Rows from block 5 of a small class-conditioned image flow-matching model, named by matrix and row number. Rows with one number within an expert belong to one neuron, the router's apart. Each number is 128 + 32 x the weight over its row's rms, rounded and kept within 0 to 255. All counts start at 0. Numbers have three digits each.
Before each expert's rows are labels from the 100 images, of 14976 (inputs lightly noised), where the router gives the expert most weight on average: "place" is the part of the image that holds the peak. Only what is clearly more common there than usual is listed. The data: telescope images of galaxies (Galaxy Zoo DECaLS).
# router: router (model.blocks.5.mlp.router.weight, 32x160, trained with AdamW), inputs 0-159
# up: expert up (model.blocks.5.mlp.up, 32x160x160), inputs 0-159
# down: expert down (model.blocks.5.mlp.down, 32x160x160, transposed), outputs 0-159

# expert 16
place: bottom left
router.16:156135180132097114122110150137097180133078089178090091135166171126086143055137113136157150109107088099171117135130103088171151106133088117144144125130120144136197133122072158111111117123137132121146122102158135099140139176120157115160159206118040152119154197164096117127144109130096125148089055137090121118126186159118174058172171181101153044140127147141162168127167141059124123109109156165067113094128094121087139140176081064104103166102136133097165159156119113179124103145143162
up.0:056154143172127123139119131167129090139167124154092175129142106156119111178131135077112091207175169154153111098174102151187133160077174155129126129145087120142199117113149110120111118128130167159137144096058122143085132123118214126154119127153165123152168117138118077144084144136112106157125158102177161164135114182112122176150112096113164089156173130124159098100166153174129161054131157122131130077162165203131075111094170205118136120114151171081114131150150157156108139098074190
down.0:128162117083119105064177205158131096120088094109138096133091111152165126185060124149115166110167120125099143098095118143095080106130090097082118067113069218162089152144121132140115132063149141086104127169108147151132069127116146113091171132150101093156131098143121113126180131114147105116119074139123119088154158110186080182097126092048109139139136134128113208071105138129165091163114077119101117123135168167091129085094092064142085101115115116112088123146191102109144099111119151
up.1:148150110121152062199116122097117156174120142154100130105144125071099160106128133149106108170158135113133143086099123160094094117070172125123189072199100091155115134181107146103115136159109147123132132175116139171051165150128137078134131104151134143069145103166107152127101098142085135163118092196076155138116105171090146118108148159146114109152101139167117126146141104103175166188164143135070051169137135132191134080092155123105180109124118113128193088155138125052138127105196188
down.1:099140168110120157121143109141140080109119196163131168145165172106115111122085122082121171135083218165091098137125099164146085089103134153067070154117148172140137125124189109084114157158121151156103134147152072174142125050138108121156104130112170090132164165157164091066145165100146149103105160112163149110124151124125165098171102115137121123129141159039105089138151174161163191098071144126165138124144112156085199080139117125145106092114126111127109100102157175163038130134164160
up.2:144170144095130181146128148121124097058170120132199103075089136145142108080145122111103098168119146091168148122154111122173141093103105167093084133116153134133122068212108117160145096130099145236140109158101043094150138151137147082144123124133139154127071140050139122072159171142103155125113200083126135084150128150166128138144110078093202138102080129133171094114154090124153133087153120131109199117194182142098131133108108164125137136139172116112170146122123149094158135163152139
down.2:128105101143140087129176144067136126207076138124099148127149102159126149156124146141085141107145114163081204166185140177114096130136130088132130130073121088056103123118105086202080165158113135076136178101087103131169074089162137144121122109076140157104115097145146121103161121142085074157109153123115136112135151150123171146160094107097112102128088073108095091150161089098113162156125160118174157110142123132199108161142083103135131007114173082168114150118124115196145130127092137
up.3:134161219083138173075145140181083165069184133095127157107122144150128097120136144115082102165082133136148177102076097132165131126116130136106122110077081127128131116086162082188157143091115169101160153118133102112084083159169152084145158126112143084091154099146169136182104179083115128155109180124120098149110150070180173129108139149107150142138149154151112088135148145089149113132149097046141109198087076136190127131134173138169103146120082089148160116117067099114094176184156125
down.3:139106058188108099138094149073141142152126131127137057123170088127109070164080057083139091086163165104101110127084136125120117153150159077072110138083165150037156146106099087131163137112087189125129104135105091158078086152065149149135148144091110096193190114136112129152112118143098114150144114094116167162124115170137147170094096127113138162114060109107128123113118129180155099079104072122145085157137120096098117181102079104052126104094121124121171116117126114184141166110138106
up.4:102154090210117149077137171143118110033110136148136126125120109154118181158081131136098172138137193159098120124153184142147157122156145164092121140160138147149196089122145138143163115150155097156164103134133146113181155154156072159096097152118143227167146135142105154159116143067122116145133039164137109137121094086136164088130097205171158170137128154139059111147124151157184109166110146073095117117133171107166108114170184091165105142141127168077109137151113143098114142159148167
down.4:160080134114143135173146140123154045076164154165095105195159108083128101114133125137120069159177065130133133112175150155102120141153195135122128137126191107155126144094122139159178148141120180108139124192120117163072114113171101148193163160094142145116153106146161128116176117143114119151141192102106125168147109155078069100167168134119056119093147095094108116097107157128108156159160139120112154172080106195113145149118080150168134144084121148159222140145194089118133109169147092
up.5:128147136123125085157125088138122148153155162138106082098143080111111180107150159120119148178180160154102141081094147127108075117088087155075191114129095153116132150108105144125082138163068148099182130162143105085172152148128065072140164116186137171128171128109151099158176072153075129135114092117138094099097155073081113157135117110123088147193127109151142163141174155165077152152160129087111084147138075108070159097114113191150169230132099098168083153138139158110101166120127131
down.5:091104111132097121067062083122115098099145135126116101148139093152132103111076113082130080072048127115159140145090145151114122122137161117104136150117131132142119120093158152109120141154205127116109107127091148126070174150139148188106092120097095160086137162124085135073107149171123133107138204108123126143057047152124137123116194218086141188097058164120152098153102129148167137097085116209163107154104155143155109172186146118115135087128077119150156139118140107086075129122158147
up.6:130111055120132133106169136078100120197106197119075089087143133114122068135136166161188171125201111107093153138138074100122151127148133121099157131157122150141150169163134083114081156149167130068184125132097157105124179113181129121140120132127183083135131126103129104163115125121149166130121084081141190132146123148127104147121154122167112114171130140112185145130070146114105120181105174155078077121117109218084099130181142136177166153085155115129103084099152025102105112148109147
down.6:116131158093101104170161120116133216169077139109140106115097052182128152085131147094110128162133109133135120119095186192077146152172164111144108172120149158158095092081129097128109167170067093081137084114129064115137117140120122084132160159127118081107101149120140123126115164081099159099068143123169167129140185185118167183176130087106077150111159127167118144116134167146148140116118137137126141138190146045140184177102150104105111127097179081075122155137118176090111122127091185
up.7:123142080151110122070113125146104205211049171147092150131144063124133092126080144132118111171108121136142139151089150075173100174144146072095158074155173185158190149188135135117190168133133117120155090077094112132100126103065111091106174103173084132102119128148181090130161132143130131102105171162169133077182165172133122102143121156120138134161102166114126114168118153094176148127081113159124206099100099155144113157100079100157100110131065130116119087130101121124157150121126123
down.7:083120100055077225110096096155125154145150140107161113108082118087122114127109147113140147149091109109096090191137154131146140127091129127137117132118153148095105109061118161098150150078202107156109155161123143111210138113118190131128083122059112157142139092102098185102107174096182059169131132169131124167108144096182069152142096082134134126143162148131194170163150099077125144087169094100110139187165173121123140117114112188113161126158120186090155128100121145142103166128149151
up.8:049097110146065114133082176175143102067148142147104134152119107088120175138148090130076177153163176134193104113128178112141129110139148133105159156133109120063183155146148122150167127135099139162180139112104121143172125133165166091074156074078126149126176091106124075134144111109120176121074123111091115131070127080115142107115095171164176051137057143123091181171107100148110102117101155083148124121103063147116101139115073127166179141160128155173077121127130137107070120150102163
down.8:190123171079187101091125095169196114136117156181143125167107176154079094111108169142146103150071120169174182169126129068096108070122142074108128126130181101142131138150131149107184147149119133150169105151137182104167145094130140148213140173135097196141107134131146153132177123146124160100165156068140168138103120145108094189126129137088107111140190081121092153147135167147072125129111130107150077122089068144137107121147094119139117142081066143129160127082205140136132147152153180
up.9:092126130155086173150183124140121135108127151062150128145114159162137152144149074096127086118132065163116054107145118165113100149145148117149178119054123153130162155172142084140149113157154123190103098117132188119123186141111098156127073131145120091187129104088161110080143107078158134159145098137194170115181123140159093122123081089165167189107109107127148162098168095127154145175101149185105137146139148080117115168141161109192051161137138105216141164158166086130087113118129105
down.9:162172115124099051157161154152096111138111120124111198111113119117111109099141153143125178122115094165096109093101121117154114149109067143113123165153107097069140136093181164084098098150175159130112138154179078141093152156088152125072099156087160141115107130091050089133039160239117133109087132135148080175129096069114155126104130157172163143138119137089067107139108099149108139142125115121117173170166124133100131160109176100089149123157133177153113147103099121052160151075102159
up.10:124141143089109174116061134120093116171129117097160109141104111125163183090078107106131099123100178133123145137186162114145175146111144187091251087104123133120095196150114108171153085165056143143129164118071128159163102113142099078048110108130149165121115131179100117168185163171169085162176132139151111130115131121107168104133138145122138053113130130125132096098090138207125089101142116127118176182095161125126101122150124095106109154136142096128124152129153164071180128151179110
down.10:113154068107120161123147123154078057132129097099145145118133175128153115118136133044090115114169115130123116153099174158152061164168158114116123187147110120136090121195090152132122137103111142087126182154103189156077062097147146165127133155087086187126091101093121132115140131114122168108095107166160099104049158124189134132076119147136158165108132129135121088087192102130141131082061130150157064087083170166150144058102182125128145107171107156128086114101085086123155148159144143
up.11:138074104128101113176089132150145157140135162157138143145143091162147142140126087153076129195162155130096122164180095107184112164148150138162180154070101147181086180192117105156114117105128102175165066120098117127124110120095098084192127168163118121134161130121164097132141132120147172118113117115150065116158123190116161077087104172105108158113128114161065129147146098137119099159144196099159076162151147159181111207081149082069064136092160148121170144112100107170136169119129168
down.11:144136126131067144143158162183102125116137137032093137122066140196141152125129171126151091152144091138149165150154157102083138148208128163109111139119100090084153142131152114165160137142118111121166147096116139051126095121122121135160126183122101126125109175141113133143120140104174123135165178100110160134000146095188165139106107170131174123130096100137122111146108203103090147129133124117160151111108126143145192131210112148122205117158150127098120160096180082100196127117143120
up.12:114105120161152105110125106135112102157205053114143132125134102076052094092073145161146140133133155100105059106070167095144142120139168117099100140050134101093112124091177133120093105086147131159147152176145132157122121090110112099189165154118177106163163129148132164121142067073155125139156144109138145210124113096187120123107028155144114141058155120132118101193185159130109132142079127140166145141096126080051149147151124136158139163159191127102098109140142153128104145122152133
down.12:090123087088042189171114086119148147126126151127103096125156147142189142188084085152075130104163157162106129122091112084128060129091107100131119127189142117162132102116098139139174166152092122182119071142158123138166160137089202116085136115088183109130114144145121099175101144138115152114153150174113170113126072049159134144177122105137055156148104138113108135157098104139184114159114147081126119099170095088158076124162150136053136100113102127156147123102093186162117064142151114

# expert 11
place: top right; bottom right
router.11:062115115112149157092190142142121177164144097159109100150147117165158144122104095184107124103116136144183128166128134085146199116125128107131121131149117136134165136142159170192162121106111116062136089100117173056104141157102225117156158139119131199127191151148141185116143164109125174085076145089061127115127105131145119060188149129120150147105114119103149138171145110142160133104093071141145158132199213142149107103098158083153148145128203137116175095129110129157142083157115123
up.0:095126120181163129090114092159104125130182059175126107090100098116152166158099070091103164196113133151096104097112126127153163078148149125104133161090150126086150152189163167146087085174143097163147123044167165106143141106096115147149181154087165140113130127108115186152126086124111150098097142149146160126116076109086112121119077147123100146186184184151151064111173085113100112145116133124077150067086086134078102099097161108117075121166123108108133135069114128182098150184122105
down.0:094147152115113107113126112161121104150076096110097147152107096094166136163132088148137119156125076133154089106155107101080115143128099108110166062117114156209216139132128056173122177152085130140143168178167138109121078151106128170080068135163155072154140157130113104134147119105072085128109153144096062144097021177129127135160157122183101160127139103102161115115118174104132135165095108151126081145144128142132112085078140149105192167141109152070135131155108169078096110148126063
up.1:139122068141151088111193154135065123136177066141094201173171102130081130096102163084153147117163093116058180096125102098174146089143141150158140123142083154120123078109111128099137140149142136145090139149150124104111129133141119097196141103110112128099142148115115105164072099121110035135169162068147092107115149127132120102118125109165155144137139137185133101127093093142103178090126166179154162149154170118094146108154077104217152165089072153144100086100143082189173118122134068
down.1:100126149170096052195113167093166138072094141040145116155127160107124125189160061107128067133123094098130120089144096142101106118107122111097060139099146166095153115131134111121116087134107147104132102074118172109146112154097112127107079199112121153153147059151132122108138165129087180148159118144190089145099167148166143133131112105139104073125114044133093190146089094142156113106191137118162142061086143163110120165182123121124095078133111071134130135159128168144168106135102172
up.2:098167128246122096108106143139086115140171138137108109139048104168134137149158093153091076066118084145094093124149117134143104107146114144069083106086129145111096115119143106145155148139220086152149173139156168142124111155100133065107124121135102147132119106142154117101171150187127124170111065099162155092103085140101126141115067115103112126083160087183158097109166150137118091228177119132105144085109087144184133097077120139104072128138108102132125113129125141103117093103119201
down.2:103136161068130169084165158195091165179093085140082129059168106113106091125107139141101117152168104141101127156187133157169123132127063109134096066098126141136134134122122114124131104114097174085115079140161104170150136132151144201171099179080139065115156142156172134170117149128067157144136150182092105105136096159122111140054076132117114127135228086079167123148133143161127165087118139163066138113116089133094095139132160171115132163108106103096126176119120083153121149141182087
up.3:126156130166118081098084168174104143110124126063051129089079155138143111104144159114151115124111127137171117160126159153128138077157126119130151170087098146153161117112153106051158096154137127160134180161090110111080155130117132127086148150148075089159146178116112126116147133083130108143125139087117157120155069153100151153112099072086147096114168125112069082080201132181145077189148089149102175112155129156161108133197146132181174127055132132082127177179129169082152106150156066
down.3:080094113114084134122129138106170146140140118167135083090113126136164088172098158152166143187123128099153163131206124146168158103102115103142085102143169065148120175099167140074086184143148147105152123147086153144182170169103081094176135126155097077119132141113137118130152100105103106098096137151147160136183198179135117137095124144133063192116096102103136145105192109118198160163123131146115127130175140127107177171048116131081146144121145116136086091069142125197082163182104157
up.4:150119138183123133161142127112132130125118047108117129123086135197115186135173170125107102116048116119123147116094188109106134137112157167141138088160066218138131074133080102122106148118124093134089127170135127141133119099111078098091113131090160095160137150088083138094136123134182112107210097123134132113141123082146152116206091102100132153093192092149131151165155142077098150111160090132155093081139165142170105161131134141143097139167124138139140153191141153199164099097164034
down.4:161131168148113146147133095135172128041127112121129154133113075164153103141125131081167127111132133153084109122188065145157127122154110163086067124137110035139179125077087084128137144107124112095146170146117169140090150128165151127122192104174149158126164139158155072114208065170141138140105113174137134142089153108094126172054164127133130122055117113128179162091177115175168155184090115135101100125149069136126137165126088154117095116132112101137142075147082149161162115190120157
up.5:164098118117109130148131152122152067139133180198108074064127113173106056163118145162122102113090133151068165106156121097138115109103132121080130109154118146160190101212142124140165083117200096113185114169133118150085169132125167159112141155143100157083103131125127117080129094135131123128125106100162043100104239150108086149058149135117072087151146135104091122104072086110097131127090152126073166183147145145083108131112137154077088094144115119145119132130128125129160131109092091
down.5:058093153149113085033162154114183146154156114109100186190128149120091117096140126133148141111117144112153154083182170094099109077179125121069139157112095078149083140109111150135110155107137129082168108149131119124133101143120108132103149067099134124087123120172135145153110092157189156136165150143092133119122101186156130132110130067113124123090106103090201151120070138122120145138074164154109169076157128125163103138120096157167148188130174032147157155139198117178134127080181133
up.6:222150172117136165118158149129115114134150128138132155149114141106144097107097226158112044164112080125116107118138162117174075184111120150129223107155125134134049118117130150162079154113169130135109153092100113137103154129131147130103145170129189102086096074075131102118071115157093142136146142177118161107151191106145075141166142156095143114094096124136171177146121133121082151119138096138124088150162045161160106114205125114123183094140126164092093089118104129116133142074133148
down.6:159137129175131167126097145086126123183135161105176131142143205128172151155119157157104178106139109148107070100090084113136066093105171134087094155049089127091092203117122151135106148101127145150161182139116162158116073157096109115142140160139094070130153114155193118120139143130141173100084123119083059160066171106165098142126088110104187141111132122118144152135159141169169152191152134153081167081134147139114160141136167097143139146104164155153116092119222097117136155193145103
up.7:146102101219101174131157139147111132115165120138101129110074101080157180157135181154108118160086155092141137071110170107189119136147155143163179104125106108120116110186117113084105096179156130172082178124124173094187111097157170112171107151147112187150086090148109107139167120151153089119134121112151120120128133114149076087153105122081133192135180119173151156156106131109118133105183110127118086105174065081058148027144090154152123096095125143115120138137090148153168150150180162
down.7:096154133053133088108171100128122088129085111127091185104141133166113073143178134094148078096131151137113138119200116167106213132109143147157109125088130121180170151071109148135134103164113127102106165149155073084125143109149103153135109184089125098118150151126110099119083078079159185133067136118135139151087199130120134170096107101185094123107158046143126185117097169120115153123131174119212133116125142149101145194140152114079096079162094101140106104098129119150168097135171088
up.8:103177084108091103108162132129141149106099148065105097162083084097144109182130114139094118176100110097077145090084125157211111117102165234133165089121127145120111164103083138114157152106154131115168122148196107085117116145151101095143132113195148108164086119128153111172132123109129104136162163108114130102147159137139139129100075144103083094114142177158094147132096163159113176117132156136123152151101103218096154089122192141129139116121131084049058144144096123124080123122053077
down.8:108126144097110107144105123103083102163150104103192161098159135150148081142122144197133098111122130151211095132160147131098124081165152083115073119064150133138114122082146121111166154122131160176192097118039162084172112146138126183162111147141118120081149118130143255164113115071084146120149158184123132137152162149100160109116155174126098086117132106096146093112100142110146133085136135138132165109101125141152095081149069134155132156157124092172168073118169132083119143141141187
up.9:112180113128107129104131168170124155185180117136154135102108091146100066116124152113147097125102120101200166197098126093165102178106097161114090075130123165121125083117159099196124096108087156117097133095071129121171159124139082064119074085140157125089099137104205175133181082144136161117141090073066128103143164135103136123064069099124154151077163123073170110139164116166109166160058101163114100146143114094135119140112139123134153161147154130101174142180107155171176114134141112
down.9:152109138107111165110177128187060104099135107105113061166125092186216150094061111107175123141222145144089111137176131106147090057130137136106134137109063110155077120140119130118111169158133168072125091174131143112125088100116135117148183123151132118057111148208157156157173168142133172126123119165187112085133092105122136108188130112116163102128130160145103157111162123108134155119173134186134165151098173144144103153156151157121098140115098110169125156157102082168108101150172170
up.10:058148119135102167107148135147090117143109136193093079093136160114150163111111180084144138132077078152184132134169132137104116088119163148134161161116135082112125127071132105175145175136123105120134142102145105079096077138162151124133147163157146095131161127088173140174167118036096083123154188115132072145074153071154076161069100083109134160104188136168103119135134099147158164141121113141168100128135077143136158172096141131130111044158070184190125155102155161154124101100103091
down.10:145154148079128124124181206187110098183149071131130116136142176117156136151163074056127130155145104094127136102090059148129164154135095141090114089106194164130147147104125166141105129095107105155147135131160120182150156102117103087093054073109121094141173133119134085071133116109091135126118099143091111125162234211137111139146115098073118137104126152158160164131106137102169150088117125088136150197133114095130145139229118139115152124114128110152086084166078148151135145126143158
up.11:120146067150192109090103152157150150134095177113092105101087064119127104122096137134098096121179113128146144129137071091136140115094103156108157126109129175159098133097082140090139102092094097121136137129127143151195154131158109069145154109123096125089115199142096138074173107133101040159081141168085103106102112117126119069085200114131107086129151113065102150084159135138172079110126108129073159102159100160144141128113098168057199164168093159102101116146147115083168124139203128
down.11:144104136182100110161092072118122096133125157181165133069149131142159185149110167103088154107096085165115155173109128145144107139099173142171052114093121132096072126174176189116110032098139152114125123199140073121171133113123143121170115137143112167166150119162161105140100124142134052062176077144104104107185158170180132115095136102121138174156146108124070133094148081148113102155114167162140145152087128069165148107172142157158138155101152127108117185143152142165112113172092148
up.12:088133134107151147114095150103099120163139105101172096096143099161178193130138106131087125111131097147131090121079181158148139069067120115104157102125099146129149146096199130132137121120168152133100108066179091123101108152099081094139143093116107177115156085138137145123177142061064167168143085174137141140096117126143174198190134131088055199151128108137148107075061171151102124139117148096147126161123086166150169118104191140178181162127072103134103134120094126087132087089135089
down.12:119118110117108089186100185165125112088201168153101163086116165117124116188165133121125122151153093131131106149111082081142119089139096108143070098107102185166197126180122130079145164142142148117103133143125150091114124080146154101113073089078191145100085159198173128160109100105084157155072118034116102135102179144121115103145092103068102123108119106064100102121151189159102149171068132108133152079154137170119109087093120146131111154088115151097184142144114173144130128144157137

# expert 29
place: centre
router.29:111121167138165163097106140145103079102100174217100041099149064099110089099138093177126138148106140075138129131126125092118088113104121055096106131135126164115173123156143132136139115119124101106118110101185219149139138148054106128138115165114073167173147144148168111125132142128090119058065093141064121140121106135100173140123102136104182162139113086141176161159140056138117136124106125167087129103104132113137155165075095085152060127125116108105201106102132147168188134142111106
up.0:123183112146091085128120154088056193202117166114145081083164050129116127136144148152137120184140170087135155168172153101145100139151103140155135177136135142138112111091113092126118094113134119169171077177146157091148118127156104143121143054076036152121063103135145204118145091139093133104146160084156124206098142165115122106126193077180162136156149147132131126144142159154126113103134125113188143113184106151111114158100117107091130123141165165074091104136101112122107095149076160
down.0:120151162126152129140173136120125095122156102127101111122201139106162180123146099139102142141072091153117110094074144127157130130161076166127140070111113144138046105170135096114082131141096132171128141179114162134092084105108100112137128112123121189124155084090181093099098117070105119180130036159130114117125072134152151126121089214068090125120083164192137084080131080121052087098196111165122089130137115081108130088136090149163172151104098100133107087114146109161104132156150100
up.1:166159184152102128184112116171128145094133154080131106084202066189100098110128102154087089115070096132162161109117122094180098098157124146097126096143184116146113103137125087065090130171155181120147190110105142083130020121175158111132178121180160095186154167133084134121143153078153173143170107161112133128138140159114120139124102121115133101124153154099128150122095161143123097170154154156159171171122140107152111104161087165126140200113155068111139080121104163126141135203114129
down.1:154151166148208033130135189093136151128092129092156153166119130144133121154151155088186126184118201098108132149104172119137123131088104118172103221145097159059121125126096185124155098072092173110128119089142124131129148047170141104132069193155119148187118124151119118084159144080109163109141124063096102140106172120111123123091148183141135110069091123101060137132120130130060147150131131086133117142106139092164151127134150126109156073156135107135147123143092098090126150162137158
up.2:128085172093122083174152116102145166112094110144175144059089126118101143137031082103076144170150067106105123080163134110124094121184152142084142146142141152165076158130098138072099131161176169111085112099110175145100106118092107082177136121105133109105148080074151119147116149165134171116176131089115147181114107099114150145100107140167109103221126134148184175127137151098106083187135120126112155124141139183129102123136135112118118126085180102192091088157121106189150087076103139
down.2:108134087117131114160150167204124184118101110142120170154146114117127140181109108109102132162126081112105146159122069121075062133109143134159172124120129169179099132114047119110161186145057088074174138104150147105123087149083165145150115123114073116114129201092169123160121130112083091154121126163128101110124124147139138116095226136116121122115108068138114135107116110087160169109113169084129138125121078162110118136153147038081096068160074154189123155109114079082153162135140165
up.3:092157105153133152105157142125116108090148116077127108117130145132185141153108147129124148148141108138114102208158078121191160157114107170099125124093135116116078138177178038124120115122111111163118144134139108074151176116113068192108106099060109166085147143160147188156147131118142108100151140125165067168151117089107124179158137165091200131084137114146118115136107130129069122100135109149143154111121133118124094113094130161176088156173139147092147103077132221078097082203193072
down.3:156145135154113133190121044116202137122152133168110086138078101121115115106146140078129153118126063161143172092096137103101124093128076092104144085142139125111099145058208131080103129171135129123108128144134102185151148084150163091149153134198158130137085191145095118082103157093088149148102134162190143094091105164113124116162135203143076115114127116092091058117118152165120113135076082194061176085101137105130144095176154106106151104105122115167110107143138121101149123165100109
up.4:119164100114098110098141086162112135127108158122151151063107112132179138136140086163116129071095081107056073104131160108127191102193111108124165155107122146100194128126151135082139144137182130126113156148172094183100110107116127178089178103136099089130120122172164070108066185080146101105166093132159132094164179157145166103158113158105154105143201108110100117167136109180126113125135141105169115134077135123105174104115212090144135118131136160068101022126122114115153118101135097
down.4:081116085185105105092143119087137164127156112132156149098159127123123167109214170097088128091124162126184120122112049135130153119077154130128099161102180110089139143103137177154144101097185154120130198115098167118164084175175118103069087104063164066172133129100128172118194123114127099148111078096124162138137080084133115147178069120143086134078124171160110115179165170131172107099138084106111111131147092159129168123162160151083152095177117144104138138125119161143139173099082161
up.5:087105125146075095057145123152185139080095104122113099086153089127118139109160102139108139170116177128052144107119149137144116154072155116186174143112158133140131156181145134121094154125069101155041109135166066132194144152076116201136129100070133157067082111138073082155143123100133115158141120123136152124093095135076116103125101138140133130098137132217072079121122147131119145152038163114130154092158128099124146123137127141190170132119088104093122101082137145132189146129171144
down.5:161177110128183146169112113152112084100106129109144144111085195158096075089109180101094096167075177079072052103151044095151062159152046100071094091109138154131111211142132082137132125162110129099106113182128152182110125165060156066122181093136151094130126106086156118121121105116083153136140138143156129106178127117124155103159126109123144153088129145106147108146104124128157148074164155116189132127069130133117131119109172146099121128081150130095102110137105157086163100123149128
up.6:140083112130078123119133137169203111123144078104179176106149119092145091161144124112113127125133096099110150129119155166146093156159098154092159118096105161191110074106162137128187099168091129141178152095116121092170183112097132147137054070109166175133133111105118199097072131150057153077078109154128155139089070122148185131171172082075128121151145129142138132142126151117104117170157105080173088153123109073166106135143066084140119152137087137155122105139217111148110167139110094
down.6:112160108111146133169123186196087124148152116146131108081084104133137150129070080152137153149147171164148093089102152195124107158132099216123089119056148075108155133146117128121123109139172098125169125112155140073102115124132126184137137149139154110145127156163171135147091055119198124158058121164149140130136082146141095164132166106156172137143096176057148168115139124150099130147177184185103133110125173167145098143099102099097140101108115117154129119165171192038139102172137168
up.7:144113113140093108128116074140150126118118067108180104107194129140074135118126141088200126145078150166183213125081104131119073110080101137095096158143169120173155161088109157087131106065136099106099158154109065152162150160142135143090139155130120150081153158174117183143146120100122077155121179131179122115166093092162103111140110181139157112182118159104104156171131137104098067142095128072099079142187220139194111123119122128098182140113136125130135122108105097156167141090146137
down.7:103142077091145198144099080128177127112126122147072131126117094107178137107090046138084141156091129095117118178144167093090199128101153093100117141188154130114138127105131154134132177115090108159115059079149114093135103196100116124077074111110122152142113125170115151184089133144101163153094121134089165151099100185119155151053133140139172150115104127133194089086126132044165154121092142171135178139107163124156127098142172124134133176136152190126068142132098113096100097106096175
up.8:118092121173096170120115095096082105162209109100114151107098104144094122109084145158116096102136197111176162162070115160143098135107115154108149104108201086088108140155127128147096154104169147080105153132080122171175138107085088100133169103141145129121101105096153130140168189110024159132075133119117137106113131061125116128157080159095129114102104071175105116093112120084120173137139128132117144153130110136173159187120116148148117166188130107136100025117117115081113131074095071
down.8:061153112124121101115099176147177177136133117166157088118123127100088127183135140066104099119161052183160138133115089158140138166187061162167112143135093173096174090121121131139121100096157088145160057170134167125120135111137086159144130169109159121133116178177122107145083173163116095111184071115118083135241135176123126135115113149101167148131114158091102103123087129133133131143087077130066101096144106107105129137101087116125105091142141134053139142077089127081125168136073127
up.9:137079035117118093142143125106117121149139088155108137130144145120151165139162105167119089126145137140165158093106152161110101059108181160204106074152136144134094093117078098179122109137103226194108100145157171184138121129200131170130136181102092149171176177126148131130146133181146103188149123155170133114106105188131091088136134150118080101111137129104146097178125084153175111111149118114153055112153071138127116109163074152143153133124127153115152136190157143146149194130159160
down.9:127092155071101171175139141109127153159125144147121154169120122142152165108155125116130139174093171198153154147143147116176107098123113121162106181099124096101138158102188186089102110100132153131122153118170068155076154138171170128085113066096129123157109055093131112123083091071125118122074098055087113112048100118090164209160124121143157084101071133154153135097131149114110148170159148146093097201124103089097080119148120129111133126140093096153110127067139092176122071105093107
up.10:133136124122071161052083074114117109083127145139113158140131082095126135074152083119162205133141082142130142146129143145179172128093048123083116082080074148147093103154155106119125093131164138165106139091092082079129143197112149148097175151188127224046129145077130098133119120116130122160103148130108119105162171099139067102148092114062143092101110130127140127146087097132116135131198120100127120114143104104101157100126093118126144104181098155121112127115136200162187116092164128
down.10:212151079160183129145089125079124126127128172118119113141147177171142094147115159117095125195145136114128114146097060147130139107119111129146089155176130164180108207157133147142140093137143129111108152136125153132210130154141104116110125113154138118144147111076109172116102095091103125171146110177145195104137102173137131122145136139079172148107081170110122181153153135103058086150097097164099113098137088110050102102142071142154168098149141107093141105175143019103161095201135128
up.11:092084135046086103113131120108167147133190114130156153069159207113067164161098134079051164096086156135160146191111122075158104136123105148140121079140101117164154071107123100157085135094155111061139115131108095076151142111110112093086150076160146128130153078097152102156097121093195113087122093048079138107116137144140130116144133163107111117122123148118153221152141131117151110136158164089139076086079106143140115169124182093123155144149098129166111114131165094136137167166150126
down.11:153136059123144170148202146112103128101157116145155137099135133159133134134133149092129199146151103113091097119114118172106198139120177134094159148070098154188096141130123160184189157086098138158161160142114114151133143202180124153146135189149147121116150172122126122102143155134136120147153115113119154153150073173112157140086146139045090111086159078052158083092108046189145162114077111064126134173115125112074127118153139153126126172105146147106131117091191187086139115129150124
up.12:141096136156127051042143133077118103092122117098169113094140186108109166157113041149135159129117095130118095157096114157177213086100153090113123071100130077147135104118127129130128081079107123127134151185152122092124091091141111129178151119136156119161122113097133122114108152151112145120155169083149132169118184084137167192139106132185126044179110124101126175104099138190110103152181111083134170182117087158141166144117128157127072141136130116155133165122209112142095142119157079
down.12:176129171133154147166116175127083111147163154187051159101170157126154106133123112104135114130115090173115094101083142089111070153158111149157136111199128164116115037141136152122122126135171111142132133124143190165111104138080167098091123135117184066109143145125191062091079136123140123157149131101132128143172101159107164075176165119065147117132125140118112112093122187086152173116118180145040092153182171124119087188163113128145114143121148119090153131164147147079090092096131171